python train.py --dataset="telescope images of galaxies (Galaxy Zoo DECaLS)" --train_examples=44167 --horizontal_flip=true --width=384 --layers=6 --bias="all" --parallel_block=false --inner_norm=false --positions="learned" --adamw_lr_other_params=0.00074 --max_grad_norm=1.0 --batch_size=32 --adamw_weight_decay_other_params=0.01
Rows from block 3 of a small autoregressive pixel model, named by matrix and row number. Rows with one number belong to one neuron. Each number is 500 + 50 x the weight over its row's rms, rounded and kept within 0 to 999. All counts start at 0. Numbers have three digits each. After the name is the row's rms in percent of the matrix's.
After each neuron's rows are labels from the 100 images, of 14976, where the neuron reaches its largest size: "responds to" is what is common among them. Only what is clearly more common there than usual is listed. The data: telescope images of galaxies (Galaxy Zoo DECaLS).
# gate: MLP gate (model.blocks.3.mlp.gate.weight, 1152x384), inputs 0-76
# fc1: MLP up (model.blocks.3.mlp.fc1.weight, 1152x384), inputs 0-76
# fc2: MLP down (model.blocks.3.mlp.fc2.weight, 384x1152, transposed), outputs 0-76

gate.192 101:491550484531515478485438441539416562499458599398496515518481500363426466570564442470528454534553499515546469576427534470499565434478444519543536486484541539536429525439498479467450474500542518478427544558465537470481483481463507439
fc1.192 092:534429509489517483443395503525471547475506534519489495492544511451496574553551463520566522527552535452446496491447508447471488491526548538466440635529433357550480509566533516497424494513479527504457525488506395540513486457532467476
fc2.192 099:436468543533460528528478448513536489633501576436361498406491484466553458487524463513437392542529413559513490491581504529493514407462487511496582468578494453434523481479477502543450502547511449512466517552461550506524456444404494471
responds to: roundness: round

gate.692 081:486611550491485562540524535522511433572516447459409470485526442440510492490552549470459408486480447547528526463407542420382547574528457501593593526520536389494446553502582522497490524544414455505464548430470507499477529436489512527
fc1.692 099:543622475397477466508492534369506466559494479579540445514519479492511511383485539552523508500589468529472507482460473625560482442488440572490550624492540452491508465450436507358549513546553567481507464432457498444419571510552495511
fc2.692 088:406437484535547521478544501478450460453611451418478442462461577548525489557580487539492541518429547373511471507562481432512493551485483490500403448536457596431479436479497523514514449430488499553518476440536513505495492603575515511
responds to: roundness: round

gate.154 101:469472386448470578456498600562478482559554541463545477500625546434611493522530593488491516573427519471492567457524522545505490519474428543445553516490564622534571495520425576507474554462548467594492407513501657576370555550470559473
fc1.154 111:507477452474535534509369511526440540374594513468510393477430578472536505490513473517538487565553532434517458544494477503535544571521412565536476516517407455464501473483529544461493416333556472499534431495497476465462435546547500585
fc2.154 110:536483496523522528534536498516497497464593570558560500551477443455449566543596601501518655550517418543519564557454543493407479412560528470543485426424523623491475499581522528541490522505568508540497541518455537528587570518557536437
responds to: edge-on disk: yes; roundness: cigar-shaped

gate.677 090:456505520496483399552449543548546524577468449491498508545506465553544487493576432541556501430500518507435451473452531465529457417477449453571491460535468411463505440530456420538498529494480488485439435596548443500546559531493497513
fc1.677 084:490496611527452535467542513418533436451481421461459510490570481602534439490491525495517474523520441365501523583551501525517502547515433434428464534419508499485541426492518436523478446528430514492552519528532401539460460532442501443
fc2.677 092:534467550482422588540470578447513528587451489510498478530581529430548435505492640588541484518495587429511599467437554498469508546563509509550520542496547511473455559439549557547536523478574454434513448500477543476564474471505484577
responds to: shape: featured or disk; edge-on disk: no; spiral arms: yes

gate.718 092:456472517521548519550497449544537549481530572497509541524491466515471551505518521550482565514525547552544484458526512487534471437469485476631580566533606480478518604478524506457517573428515541482502509574594486461379510547489541511
fc1.718 091:524456487466491529461470416435540538556495495579404491502544534478549416518553453546475557467400518505554523554494538445431503501534515495460458502475461503468365598493457437537500515525476456466540522541440566388500585493456430477
fc2.718 086:575431512599549544441575500484414449505507513488447477452336465505509486421572484483517491527436499495539496502584506518531459497548546495455447477425556463452562419449574497501387507477498454581522558523448495531547466448432438415
responds to: roundness: round

gate.224 113:511504499540522552487462540492568541466412480558462494560474437447464530451443563446413573541584408493533506405626484541627434521492489584530464478473531609471488506512414566471506480459499462477504523479510568485527492437498573561
fc1.224 120:537472501447551502497417525529540499493464490585491554479430482566557496529536521484553431608453605440505527493538530445592484517480503573480610536488461566452495371542547545493492395421487525535538496513523417469551479439534515506
fc2.224 122:508525475484437504476566562451497551577525506452460567444476529446538403550467481513478491416651423544479460452559560555501555552491424499486487503463494503587563547563479502510484534475512490506596490469457538520488534500490457505
responds to: roundness: cigar-shaped

gate.766 087:499522528538574436496502480418604392582497517445589531608468534505461444546509510529495561540605419517472518525506475437503517390490528433471423564505389518541569564543468584508498498484563436497426578478398575445512539495505500522
fc1.766 081:507490540549468475440561480587434539395518358454491494496585509492448498480506522425487491561449581482505520505506528481488467527543484489505532554601536440508380471477430464508492450465445536548461526444581529514488470503481519526
fc2.766 079:654527526543495504553614582550480516600396543487572497522509496372483592460469492492415458497447512501504453493540410535491466508498481464474431567544545459406495386549497571456372508540530485524522484470529526521515470472518447557
responds to: spiral arms: yes

gate.671 112:574483569544542484476508428504498474561474553578446532528435536487406468493421532511496501456481426529510534573501527476426485486524389518517511528613502578466441413409451386424418479504466547500516497493419473490477572399526596559
fc1.671 113:433504539525529511483506363420484438453467502535504504525568558411488565401473461497516516519454566596550566484428447438478484503417647504407494546457556489435484525575487499471512483583456453484569473530542453453473539597546586417
fc2.671 117:363463511551533518542468497587490527538424561545462513546450538489511403496505529476588506466432492534478491462528543511481555424511593401542452502516471501550467497387540457592443399497400531510467534478566481491544416503570526505
responds to: shape: featured or disk; spiral arms: yes

gate.736 089:532465553484552583580541450589416437512481498547431601559574517452433469516467519462604446490488485547420580416525491508470500516472575564522495451486460489500566431487504465521507497508531498435433486495486522505536500483518440550
fc1.736 086:448475538519489442476439496487422567502506543584495465548418472463419570489565450513435553534369497522519540479447515502408555512499589554580577378538576479490367406504499477547407492490502487443459458513486535447544517445511576534
fc2.736 086:572498457496515478520569495502468481488515545512562529523579533530449550589521480423469490521470476483509579532542469482552523542511492539493492532518361482524529507530433510549495509543534561625508475518516502539504546501604515510
responds to: spiral arms: yes

gate.440 104:483491569510436395372452439455453538495484506559455459568449465462469491486490578481526508515440492454418486456494507460520461540530531542540527519519407473565454571437426522509538535519435468544461486488478518539437627462490446513
fc1.440 109:505508604482470461426500473479537492467495481563438514593473420516505460460658535490574545584465495492423510504545469472544476534458603447533453504438489440529529502378467472485589525509407455542568541531479526517394552510557479507
fc2.440 106:537577509432341396533486466551438518493530441480528526406564503531561486495510563422489468510559570479467501481449422447572433549426499592566401519561552467499516484493548468503492460517468491527462466492557545498561532479577533514
responds to: edge-on disk: yes

gate.709 110:548528575423473401473476528399543531540435498524501559530483539585555485581464536445505564457469377582496467547526478496502544450498510535535463554501532547492449587523468497428559559495560468509462583523518502446540408524575544571
fc1.709 114:506555603547553446475541522487551475543530521501526573587415510463440547532426566490516544511492444452413456530478473526525401516478530443418509518565447508495510527502525454438451558553549496520547504428461452488508485452416520479
fc2.709 107:445475500565477584451442458424544555495565506524499479460518531576469485485497454540552586423408550531515465573596507580569474599491565464519546516518509553480444519552472535490493366519484497500517537455518501512560503435548467490
responds to: shape: featured or disk; edge-on disk: no; spiral arms: yes

gate.728 109:519579450519444537519465467531585433580494561515593458475434453500553466533504510519547480426435417460489416521418546549437475505482564498571476486530416474424485470433523516560460470503489484561454583417540631491486462505567540544
fc1.728 112:546460548488450493497517560536524506426510436571477502518361476535435468602425541514494473516449489474467470470490462526476541477482488493456496493522548541551435412484535507559540456570475511527480465578482501537530473523459538525
fc2.728 112:492418543495489455396445423554507538419549473519511467397489502522447423552506480547407431524490466539478564541475519493448536458494491491480577615537569466528485591506525541481346496483478547502474452462519472509477544384621554565
responds to: shape: featured or disk; edge-on disk: no

gate.314 096:562518417440433506603504527520500480551475401494532524363493513471466389595567513452449417419492589608596518559441503494418518595567540533502430515537520543465434550468450566491430512495449493457458436541496465496537568568478548502
fc1.314 092:471499477550567440507499498520563422467516457537498467419564542480483405523499581557518525598530560574563493504428528443573392524345520470492575622556524490499477416537480499473473451485488499437492482408491552416441530529432500555
fc2.314 094:526511462488532477424500478441540543387519464473593482537433410423499497507493484460473630449490516500459418417547520434525560485486402482607439401507520508446570504462466484497502594573504409524543586542572407577534518442500536577
responds to: edge-on disk: yes; roundness: cigar-shaped

gate.668 104:546567492515427567511462517550494447459401535532512431509476521493468461555508475531452451463542440481517502543490630461528472492507555539501545490495438474510487578465577455544479557511431503629414463478443455499417478532614593586
fc1.668 097:522560489500458542532442515585482429510464549581580458545429519492474485547573521516447453520520409495496509504500556473549487534532524507488531516522427490482550560465569479483444587542470468623444489513461494493372505529556542539
fc2.668 114:549491511595472464456477477538499477469462582410528541569549362573529552500484627490438521486531522561515457524543444422474513567460442530473411460521499566457468577549517440408398435516495463451543482433478554465443437354523482450
responds to: edge-on disk: no; spiral arms: yes

gate.558 111:473443414507526432560507464445533423505414471534532367527415509353513523537525561506569548604619540535452461498434488486531439484478494557482453561474473474601506458465547573583570559516408480539546566421508484429679558528469490397
fc1.558 110:436596536452474497526559524467501436495572469479542481483538496437555588548566479437418458440523487496550514484474586532495493411509473557456491553424444573524476382361453552513469586414477558472482574496568542429494539497453431484
fc2.558 110:492484490400502531517520528447530602503477540556521503587541528553452548494606587500525575509468485452523503509452434544481464583559461482492480491527481397467536585467595463487483430623461558489486589456539592495491535476484556525
responds to: edge-on disk: yes

gate.601 117:565523590501513540475530566447521492495493508517466451529545483545472465424452464415430413440473557490402564422487542538404494502528541479478598636575452453481452555525536497475452519574503507509512484547613477486546503445414513534
fc1.601 093:510512535466428417519599407531536507564493535438531508446432454534536545529497572533448439391512478516473484424481611451457549495453480510402523471499461432499453483593435479468483482517510499441438447450461597454470527596512612528
fc2.601 103:390430526498426489468457494574482461534527465410483520407520495391387536564584553561543627474503398488535494556538576466568535530487510454536431418543509464524525443427474519547520492436454439529511521522611480651524449474456481402
responds to: roundness: round

gate.104 094:545575451553518465557568434453477486455489478468630497552499503495415432455503516606493497509530469509609497508526528453560521470504433473471575504602575567449536588415535553491549437550615558451470539489451532505461448555520474544
fc1.104 089:451539477491518493413489505474528529487521498491649527507592508527522553477520469462518469420504560468564490506500401561460519498554498558518442533541510611544473526559480444497547482518508496537516439529503546456500549528557428548
fc2.104 094:484562509627493567510480416482522558532432387524507523563447572498475552502540556510495565497446501410596457520540507580516538526584577532490540491452561447401512437608468487488494482502443467475438547445534464499504557596440521513
responds to: roundness: round

gate.481 120:481516533507445512460407507366461553533437428579477524522423508482467507458573526465508551592472517447545410456490508577611480447465513517533474540536486557404503420464495487459552513462490506493482381523427415484487533537534516503
fc1.481 121:470431439504527476520542494508510577519556546571599470533494466536503518571578591376412524551360469583475449475598579485476472561495461484554448434452506573446460537583498517386504452542472473590529575510493519462435581411500535618
fc2.481 113:477525519501493506442543496459501474433520532502532517425457536548571468553526513514536525499544481500455529501485475453565487496464591489394541591534516446473419501540443485485497502451413396548458423413545431579489529557469462511
responds to: spiral arms: yes

gate.216 116:540446515468420467509440521465521479424424546488473451499478548488482531531479471527537563531514515505545566508406443514511574534471478583515530578529528447556538397461587477514526513525529540531548520595523561511498570430496518443
fc1.216 108:571477482542557500478466454506592485514540543463581585509517489526471539416576451507507406578623568573525539534422535426461562480496475433516530549426510463516474654567431530492593455546500502428470523422446486525492405520511516490
fc2.216 117:466450540516568444417501592475542467469460449493427525470471440486543487566486502508426544504509382474519473512486442554509436511490536569471443581492465468461546454562516597510535481447534548536550537526457438487504516505433532503
responds to: roundness: cigar-shaped

gate.297 124:519564530431474429512512614502481523552525496409488501540439568405504504461432539489456423487549496538477517543496627568444455484545414543497404465416645460525530465519552494559502556392495532455594395464554422461466520617538506536
fc1.297 135:507485464512531562562496435494574467520445544514472453519421336529477513449462551411523448507507439475442567456555432402576443479498474557515555594571575536455500464439471462533542501399508453565523436497493522457534536530533476577
fc2.297 124:556454604544373474555488502581529450484520507444461522566527446534547500633425523496461513538450388448460502457512479517395512501481480485372465481491540478568438412473526579536464510514545555545506471539537486433444549576459468495
responds to: edge-on disk: yes

gate.286 101:525484485520481363451519435518513508465452551514485518515421554475531410554540463581572586527569441486522439452449510481422492492454487553492515420398469499491531522403504488533538419576544431512571518551457503489467459489637417544
fc1.286 099:482551380554522374465557447520573624557544519418548450490524487430399543499446536420522591477495521551510422470448508553468434519566580609565473388441469436489455540471500632550526528523476593460551469571516451565511508502519489476
fc2.286 096:482451581560442538446520596521512411418422469534530526476449473513498451512552456423564461528481529550440559506579482484483569546454520518501596426508472506466564513489463416548473554507496409502466505551499528477478448475459515545
responds to: roundness: cigar-shaped

gate.495 122:526505475529463514494461486603448572475560419481572547526505538529518571477483536466464436426569561590499540507518531512434473440440532458458472490511429469479556530457400581454461563487462513467544582474532566552382531568437537504
fc1.495 115:513514566560528572457430534474573428542444586503458463419504435395513506456540440477549510551506509453525518463475368466526612564585539483417453507554580498438443513555554534499559491491500435483426546610516431488573511532522417517
fc2.495 121:486570474455473523527525405475386515503522571389533601437505566457534461514513546550535448440512493469425603492465505552532429469501503412466546513458485401531491495490478521437389434483568523571490559474492516501574484543549488457
responds to: shape: featured or disk; edge-on disk: no; spiral arms: yes

gate.147 095:512589491491469469531452452506473501434600418547506517489536514546510507559567454491564494489477520544427522486537474412452508442553429475462375445566591451472489577511541561548426480523492484479515378476481519447509483503552569474
fc1.147 098:503579548474427437454446475471562485524530409520508480455457586497532384594553488544514489531469509556493400528492479502506500456459499401559360539564505412501548535450516539528452436502543507524543406514456461615503525502567469397
fc2.147 096:432469478466502560492525498487546452562553487509562493497496556520371515582526439530560463475511576496507426497491562500453521484494514612464582358471453553484481501489445418548479480564534526541530462459438584372497484465442538472
responds to: edge-on disk: yes

gate.606 136:485453534509579491497556444558538492367542537490599417521600491492505412557541367506527533574564459427456454516483568481551491500530498513552507543455550575509490488526529521535565492474460455508476448563484500484408406456501484564
fc1.606 137:504468473558562596467562568630535492515490472520419505473457485582487479400581392478456482519524467509485552417563560386421558513533539496615502499398516520510475493552540550512549454503525429496439418514598438465487534540453458506
fc2.606 133:537503501475644420430476485513501553419535541455538376596490545496536494543467446487533440529468501573455486592491575528529474500521480494456526495560497539470497503419504506579469511510413531450528463500454529507483482528486507460
responds to: spiral arms: yes

gate.221 100:518378581486471486576531552535482498532543570585499505448545478485483505524432638498537542577483558626493529476454584466563483518549542467501529463507463502544505475430578518489519573510483538479501505444507509456502583439424378420
fc1.221 109:453460572520562503432458571520552560520500523527476428557495573462508456466423513474466527476515483509469519442562617532464481418495500477489517529509563502430511452441474497463442559403539556499533498478451508535443430540588532536
fc2.221 106:554513534468431564514423490510452466493499518465508516438521502511499507472586515529478468552503492548508420518615479375546493428563428552526503627516478542466508454475568489527476422444433408502568522510498573547439508558478483521
responds to: shape: featured or disk; edge-on disk: yes

gate.694 103:475539542478521373462513443467489443488455468567404544494516461512484435501553500499585401580514517456475454497548555552546556554467481416452559490487523453540542451493414499512474495472507493511536523423582596554431477600458539462
fc1.694 105:521554540554388466419518537548457534472415543447508552508486512479606433449442565533502544557458482445575462484487419629536479451494524438419498476523463480495509519567500517452463461582528488559453411429543534536478507586538537482
fc2.694 111:489513510576450477436494580553471504541594515433501632490531496466303391491505515475403481371514598652497535540532530459582464556418544529506500565502494497544523619492570501435473458477372488462471566465386482503545493430512538484
responds to: roundness: round

gate.623 120:480530498511378572511564456427553446437449466520455462609541535472496496462505502549470519518543543440575458462484482558531456375562544465455522482472432534510545465394382466462469471521519526536419483486472447594451478498568576563
fc1.623 122:523415483515508526558519495507494521559501390539526554536498565502449530514533490564464553503359562482515430442502533551475439580602453489565527417526394543468560539506522472451376499477459578524557448413476485571378547612642582562
fc2.623 126:526467495501454457447541507450556547447442464597588508555456432495538557508573490480602515540521496477411544447450518379526625503519476623451423524444553482493529541476465457485431442505489456487406486571483494486514547529547466490
responds to: edge-on disk: no; spiral arms: yes

gate.377 105:426457547586548599544511414438517517535425532414341464579594481602556478491526544388532379487480454564464411540554499547394346422521510523455529449401385552437538524549550489472487522538460641487464500473471480431452507479446410441
fc1.377 110:614477418476516555481475546517439433496480515499535462504489478522521502530459430464445433566520485545567473565576540481500388534432459496469426564604474566538504573533551533540426452548485564491538489578409426490514463467485550538
fc2.377 115:457488489539424487512504533491521552431562419419496568455481497449547463458519514455511570488495490476460486526528507525461450469598413477447518565566474415453523527457456576410565500487560505549537454384486498594545504501472449475
responds to: shape: featured or disk; edge-on disk: no; spiral arms: yes

gate.172 129:461528453531526476521582447561505439530522539446537405500461480502535551519466455533490476431543429502513571476478496567610418519483411524443518488495480607452509517537490448530547505571488487544553433476495472475571449539444526456
fc1.172 120:486502517474544511476514546520623493486502626454456511489451489474444486542541541575586547470417522498528456518478468482468504508462393469448490433497419492481463471547419446431615548569596493551401565430464517502543447636440479536
fc2.172 128:405494480606582473575485466520486519488486493499360454500448519590522527457505486509529467555504499530512619519497466614552572451490572483394478487493468513501556386530517461526513434427432490493478481343416518530553451523607589534
responds to: spiral arms: yes

gate.436 096:492498565559458453490531411409494480539449481554480546539418461373563526547528541519538503441496464511469489544455435502609428368404453486515551567469505519462529493437439577653546515556463531476497448444417489535549501523518514489
fc1.436 094:406520491607467431462416543433482509503520561574510568559487428527469511502445588407560540420477519570535484408529512561511538364420561494546460546466480481469559477481510489432406444463523525599472572493546439551491519446455510419
fc2.436 092:529498443363499487520504475545575452491505486485440505470499499588541521522545515503475490577557445506486544463458580530448470541556502529546512489528499513509450550475581499526502380480506444505511448556499554509453488558487475546
responds to: shape: featured or disk; edge-on disk: yes

gate.27 091:553473498526566482519482498496505482493468452473566545521370384480475481468600538551500555611562603488590437520480444443486490436537564525551571480500475574582471543462532490532495498471490506397501548457424542484533501510516550546
fc1.27 087:475470439450536475510452550516568352526484519460505543468424418469490454648594572532494442547448565494544442610524474477475451520557517547505515580571546530558498572454470433522435635455552560419488490463470505469423515408510575601
fc2.27 087:494519506572403485488631422594546483525604482486491496481564501432489564516463527476598483516508563475502553565528611485497548494557491456462523483508493479490592475512396468501473358402499501594502571478508500520421533556566452493
responds to: shape: featured or disk; edge-on disk: yes; roundness: cigar-shaped

gate.241 110:457427499488446546527468522395526449572429449430511524470433409493454575536554578456504504458448499501473489486489490512453544590495488505578505584537573515507473545470430463471551445510450506513490464539455453458522519456551402547
fc1.241 107:530466583587333457469537418571428439413444580472494487485417465504459470513495433550528475530475395534517439471450473523561492507462516449537507498416504480481543564454525453572513444511475496516496452423537501487533496442571592545
fc2.241 110:434465540541523499493447539435521510593546462477585502575516540440433422421470497434450510473474523566529515438455520424521506526482437517468490575454538543481570495416549505428529525548486415522521415490541444442537477544462506547
responds to: spiral arms: yes

gate.232 129:612447544535533592527442415517585534592470468496389467482523401547498552450492453412464478510426530477513578520555499528593431442517407498526547579404485474403478520478343481513552466574558507514465538507493484430441519496407542553
fc1.232 136:450416550418429474389550599516545464469503555560512516495472549412514463605429576442512520527481518518527398504525586521477550498489517508520525435563516509501433471484627613546476496540504621575583451399556446561585477439601463565
fc2.232 129:513560482566525559550500430584475457452445439585520502576480526502568439611477453465465589466390439489444495467533584530495547483486508488499520440496494445589518468519560525547528510509524430539507450442591506476403469496391452484
responds to: edge-on disk: no; shape: featured or disk; spiral arms: yes

gate.613 089:463496463479529513483530574547520503617596610416547598492532485469460518459404560547504486432521519505501454467432521523509475419424469516535539492443487542500520581455471534443527548488612540543529482500543538555433496436422398447
fc1.613 084:528602505556502526505478532513479431506530595543563501427446510566459481368467412500484477484524496572547564598437469517496443524566494475361480463496485476489419498471510433480505478537502463471547544448446521499443465414415468469
fc2.613 087:473534606508431482498542493534532513490507620413461456463439537535495535408429529415525507517514454532512524560565493485574468482472426526420419502629431528512441497465452455521518464539571557500483450607511579506605587462503583543
responds to: shape: featured or disk; edge-on disk: yes

gate.219 075:466458447491500455550564469442564534553427541462568485513591471501450540492504424445441515478476550345520429518554437527421577429471500557521439532561471530457555588519451499427459529509465502500500562565448465461464504539431512562
fc1.219 059:451446452489519511559549463460558442490396522508551503528532463628370542468488479491518441506478557395529408499483480512426521453506501525520492467516494558486502577549502467405515495508482507483470577589443419449477563552444539592
fc2.219 083:395504477589486567464460426607402480553527493578560509515428503553385492404511510561511365579522506518526531442426499395548480473390475443545474436397464608454456535510493481517555456500509530449516511471621482448489600471514503576
responds to: bar: no

gate.52 096:518486520527543511432479494517483501518487547607538475502514555478538587594522575456514516477536485456522459411500375499501449538472518573494428396593490482544569485454381446476487458480483426513511422406563469522548470501571435474
fc1.52 088:453435420522648478426507569410552485576465546552502515507577492424474564562473511442500495513546527443471583533555443451484507515490518543439382486545423488543539527524478473519485421481508327522419383541488485567508478462447498467
fc2.52 084:549475445476479549519482471461417511506507523485626425365441535525539530536491479456479518516446476403433445435508525492505508509495508446461410435500496453475514431483432442509537514517427566464557496510502560485394645474475472533
responds to: edge-on disk: no; spiral arms: yes

gate.421 095:510421420457491410522500531451451515436522491399517545450528545375509398463533490440443479438564472549464499551470578543440493531487524450581440371432497466576464493523537485501504523446517537468566607449528503520606498518376510520
fc1.421 097:463533525609531495544457514445470370513503458526459503427491409560501558447525582552395464526383536464466503513486477424613465441469455467535572538438488551544485530547468506585533487458533543483516591408484481454429509456389372497
fc2.421 087:505456534468560518526472465463573584433504494537502496437575457476589419543395418555547512515503471508581591507436564482563480457537501542500474474473442438495515469541483576495646538420474498546466532443525530585403482480461445570
responds to: edge-on disk: yes

gate.140 102:500524511499506520527501574563478547483520510507545499426506498486479488483536438565543497485456533502488515425530518549502548558466374544488507434523549496507484449533387558543442531526549569467550417438495530538488415487499502449
fc1.140 103:419483497457518497539543586494485531560447524527498537531568503476482542432571443391513547451558571509480528504448500539527475534495497539506591402513570469499531495525386545565529593465507517449507518606455569564537492495456503405
fc2.140 105:519546568541422471508554472534528578490504461464511442511523523553468436495573459498470505547417477429473515503447548374509474474452553444500555544462494516488530456488533565483487472436529467554486596384507382445563487489439447567
responds to: roundness: cigar-shaped; edge-on disk: yes

gate.463 115:534519503573520503546469509514504456497419522547541485478507512672498443468551448544474510549571555518453530374561573455471468476469549480482479510448453486463489513536398412520489549512451414509452540435565507430588521517444535549
fc1.463 122:536485431543498509540537556469520438527512452391507529486510436533502547519473385467456445532495411557427471473539491389543563449536429531500426498534449477446466556541647546521550401503457509465532534456532543477549499381427489558
fc2.463 113:349525472493470472510536423500494479489528532512541497530446366554435407481462552532492578475432567489466542563551553470452381450541548514506507702406495520477507516489467482532448549471485446471444465587543529524543511492480530464
responds to: spiral arms: yes

gate.306 128:469508495527466479454523505537594520566566527476470431586462536488471538541581468544495531497507534562468485525439486495475447449578444446563467450487537515518584485398467463499464476493467529475440551506496536487503463518517504556
fc1.306 135:560475563533456506517458553502486500459559475610569362454441467500468476531499497512557479369558468496533521487575551505509511614416468506532521530586602482406482475477489558515472524653541423587469492484499517470503543347419457466
fc2.306 143:514485483535513489460450484525561501521504516423527536513511424541606545520529486458487554447550520593524588487496501439477573495496547526487504522485514516559543429502405444537497506488537566485613427483477531630610461510531470559
responds to: edge-on disk: no; shape: featured or disk; spiral arms: yes

gate.70 090:513493422496501583525522559366544420543472524584484471442519522494498465521486415532505579528507441535499449492517506525498476517415492632516582561419526435550526500428460445429455470483553487578511443492542475515493513464442511511
fc1.70 094:563539504493611476401465486496477442380512548417524504455468517493551413496538452577475442461509486543483574423510636444509489561450476448566499578513630606498460421512497526440536519542440443434476470432497476508554527479425488480
fc2.70 086:496535506451541421587486446611523548545509457580492446471550545447504420485357589596487415577438467506496543515435536481536581514478511484391506566531414465476525447595510484511447502456556559616540559483538535568414489411519530498
responds to: roundness: cigar-shaped; edge-on disk: yes

gate.433 092:424452477479488541466510468522558437494490612398500471535575482567469478449432614542580473515438515440550577498473514453434524387559524533471480518512506509543507547470524510456549536503526465494554550524480473485551587502556442499
fc1.433 080:595522480535500511532509514489437501525540467496490508449493539455543535552592407514505530511489500601486511503457559571550485579439456484488483476471527521445515438537494461496556514487479506476497425489552545497461457506509555563
fc2.433 103:502518552620491442432443436436509399565422484472608513533517441539468523411459470486525449571448407509498540457467446436495397509479618515436470488487453482530477573525528392529485468489500491503643526514591498487521464465560602526
responds to: roundness: cigar-shaped; edge-on disk: yes

gate.335 124:582477515492501530466484558523517567508531458486581573481490470487542591501520521520498545601422408501580582565482446542443453541518312502413590470503497505512478459432427488483536452546529450493379608468479605423599511485497492545
fc1.335 113:471503508528510593505547501594467495503467603507481535466497479482455544634524469477548470549490446488480560534512562515485505559509522470401476504455459485484471504509516520597549487555548468490560418489546573552587555567499535479
fc2.335 119:530459546460466453579529499495532518459472489477469528491441518505508554476488489583471466498378486569480556532429547548509604515471606432546566489527541460487472392481484561497432462533428546518504557583530476531478490466641552558
responds to: roundness: cigar-shaped; edge-on disk: yes

gate.112 093:384412485509497565503585434485541473565467579498534427549441487477505479497490568511516420484587496483517467408458561407493507489498512522547546500535532476467495552650479549518463476570465498523559564521522435468494472470457510480
fc1.112 090:437465515480524448455568511501504528543522549379521471511453536469505531517576435503451494372521570518492591450507461419577542395463425522504473589533499469426467511580507577468498486527550466543507539452481567461522434547442480522
fc2.112 096:407583509500576510479509462458528537471569535535476620550429520537466520446487425516460428528517443532445330556520512539510437511556517521462557518420488463480403485493480548562470469462525535407510500533502497408486570536546558463
responds to: edge-on disk: no; bar: no

gate.556 089:509463518603524583456521428572508495449503452531439524532514623452426522389528396466536451446463556540467570456512583495441444589433450546472510541491484430543501499458544517480559474462470540520538524575551532518513499568469483524
fc1.556 083:518429485568460538476447523608526541473442488582425587561479616507541464422440399478436503514507425506465610489454547522568472488499382507388456559515455414567574417470497518493535462400495571556548496615516440564517511534473451554
fc2.556 091:532487569444423410508454386489590481450481533485429477465438497438501467412531457484557460514527492466504447487531488538556567437557560512480477490460576540530445442472565491436472505529511546439488476460486423457479363569480477510
responds to: edge-on disk: no

gate.129 115:545422613524456522401527514517604511426444441496534564566550546500514526437463476489515545508498476578473510480494548514480472508543479465522466508493490481470504523572512431508466525481554502467516409503469617514511503502585497550
fc1.129 111:466542417469572511595517393432406517530574466538430376477469544458425549530490425428523481486464474420421481549520444506488419520482472431541634514585573530556508390575462480473571586493426544464503523476544518502537513562457521528
fc2.129 114:469529442489460572526540513511636533466515548446488438483491576528553467528518541422451515509455566493489546462437467464554489457510516540527434505485510491517526563476456448564501529432543472542447527477492486421514515463505587497
responds to: spiral arms: yes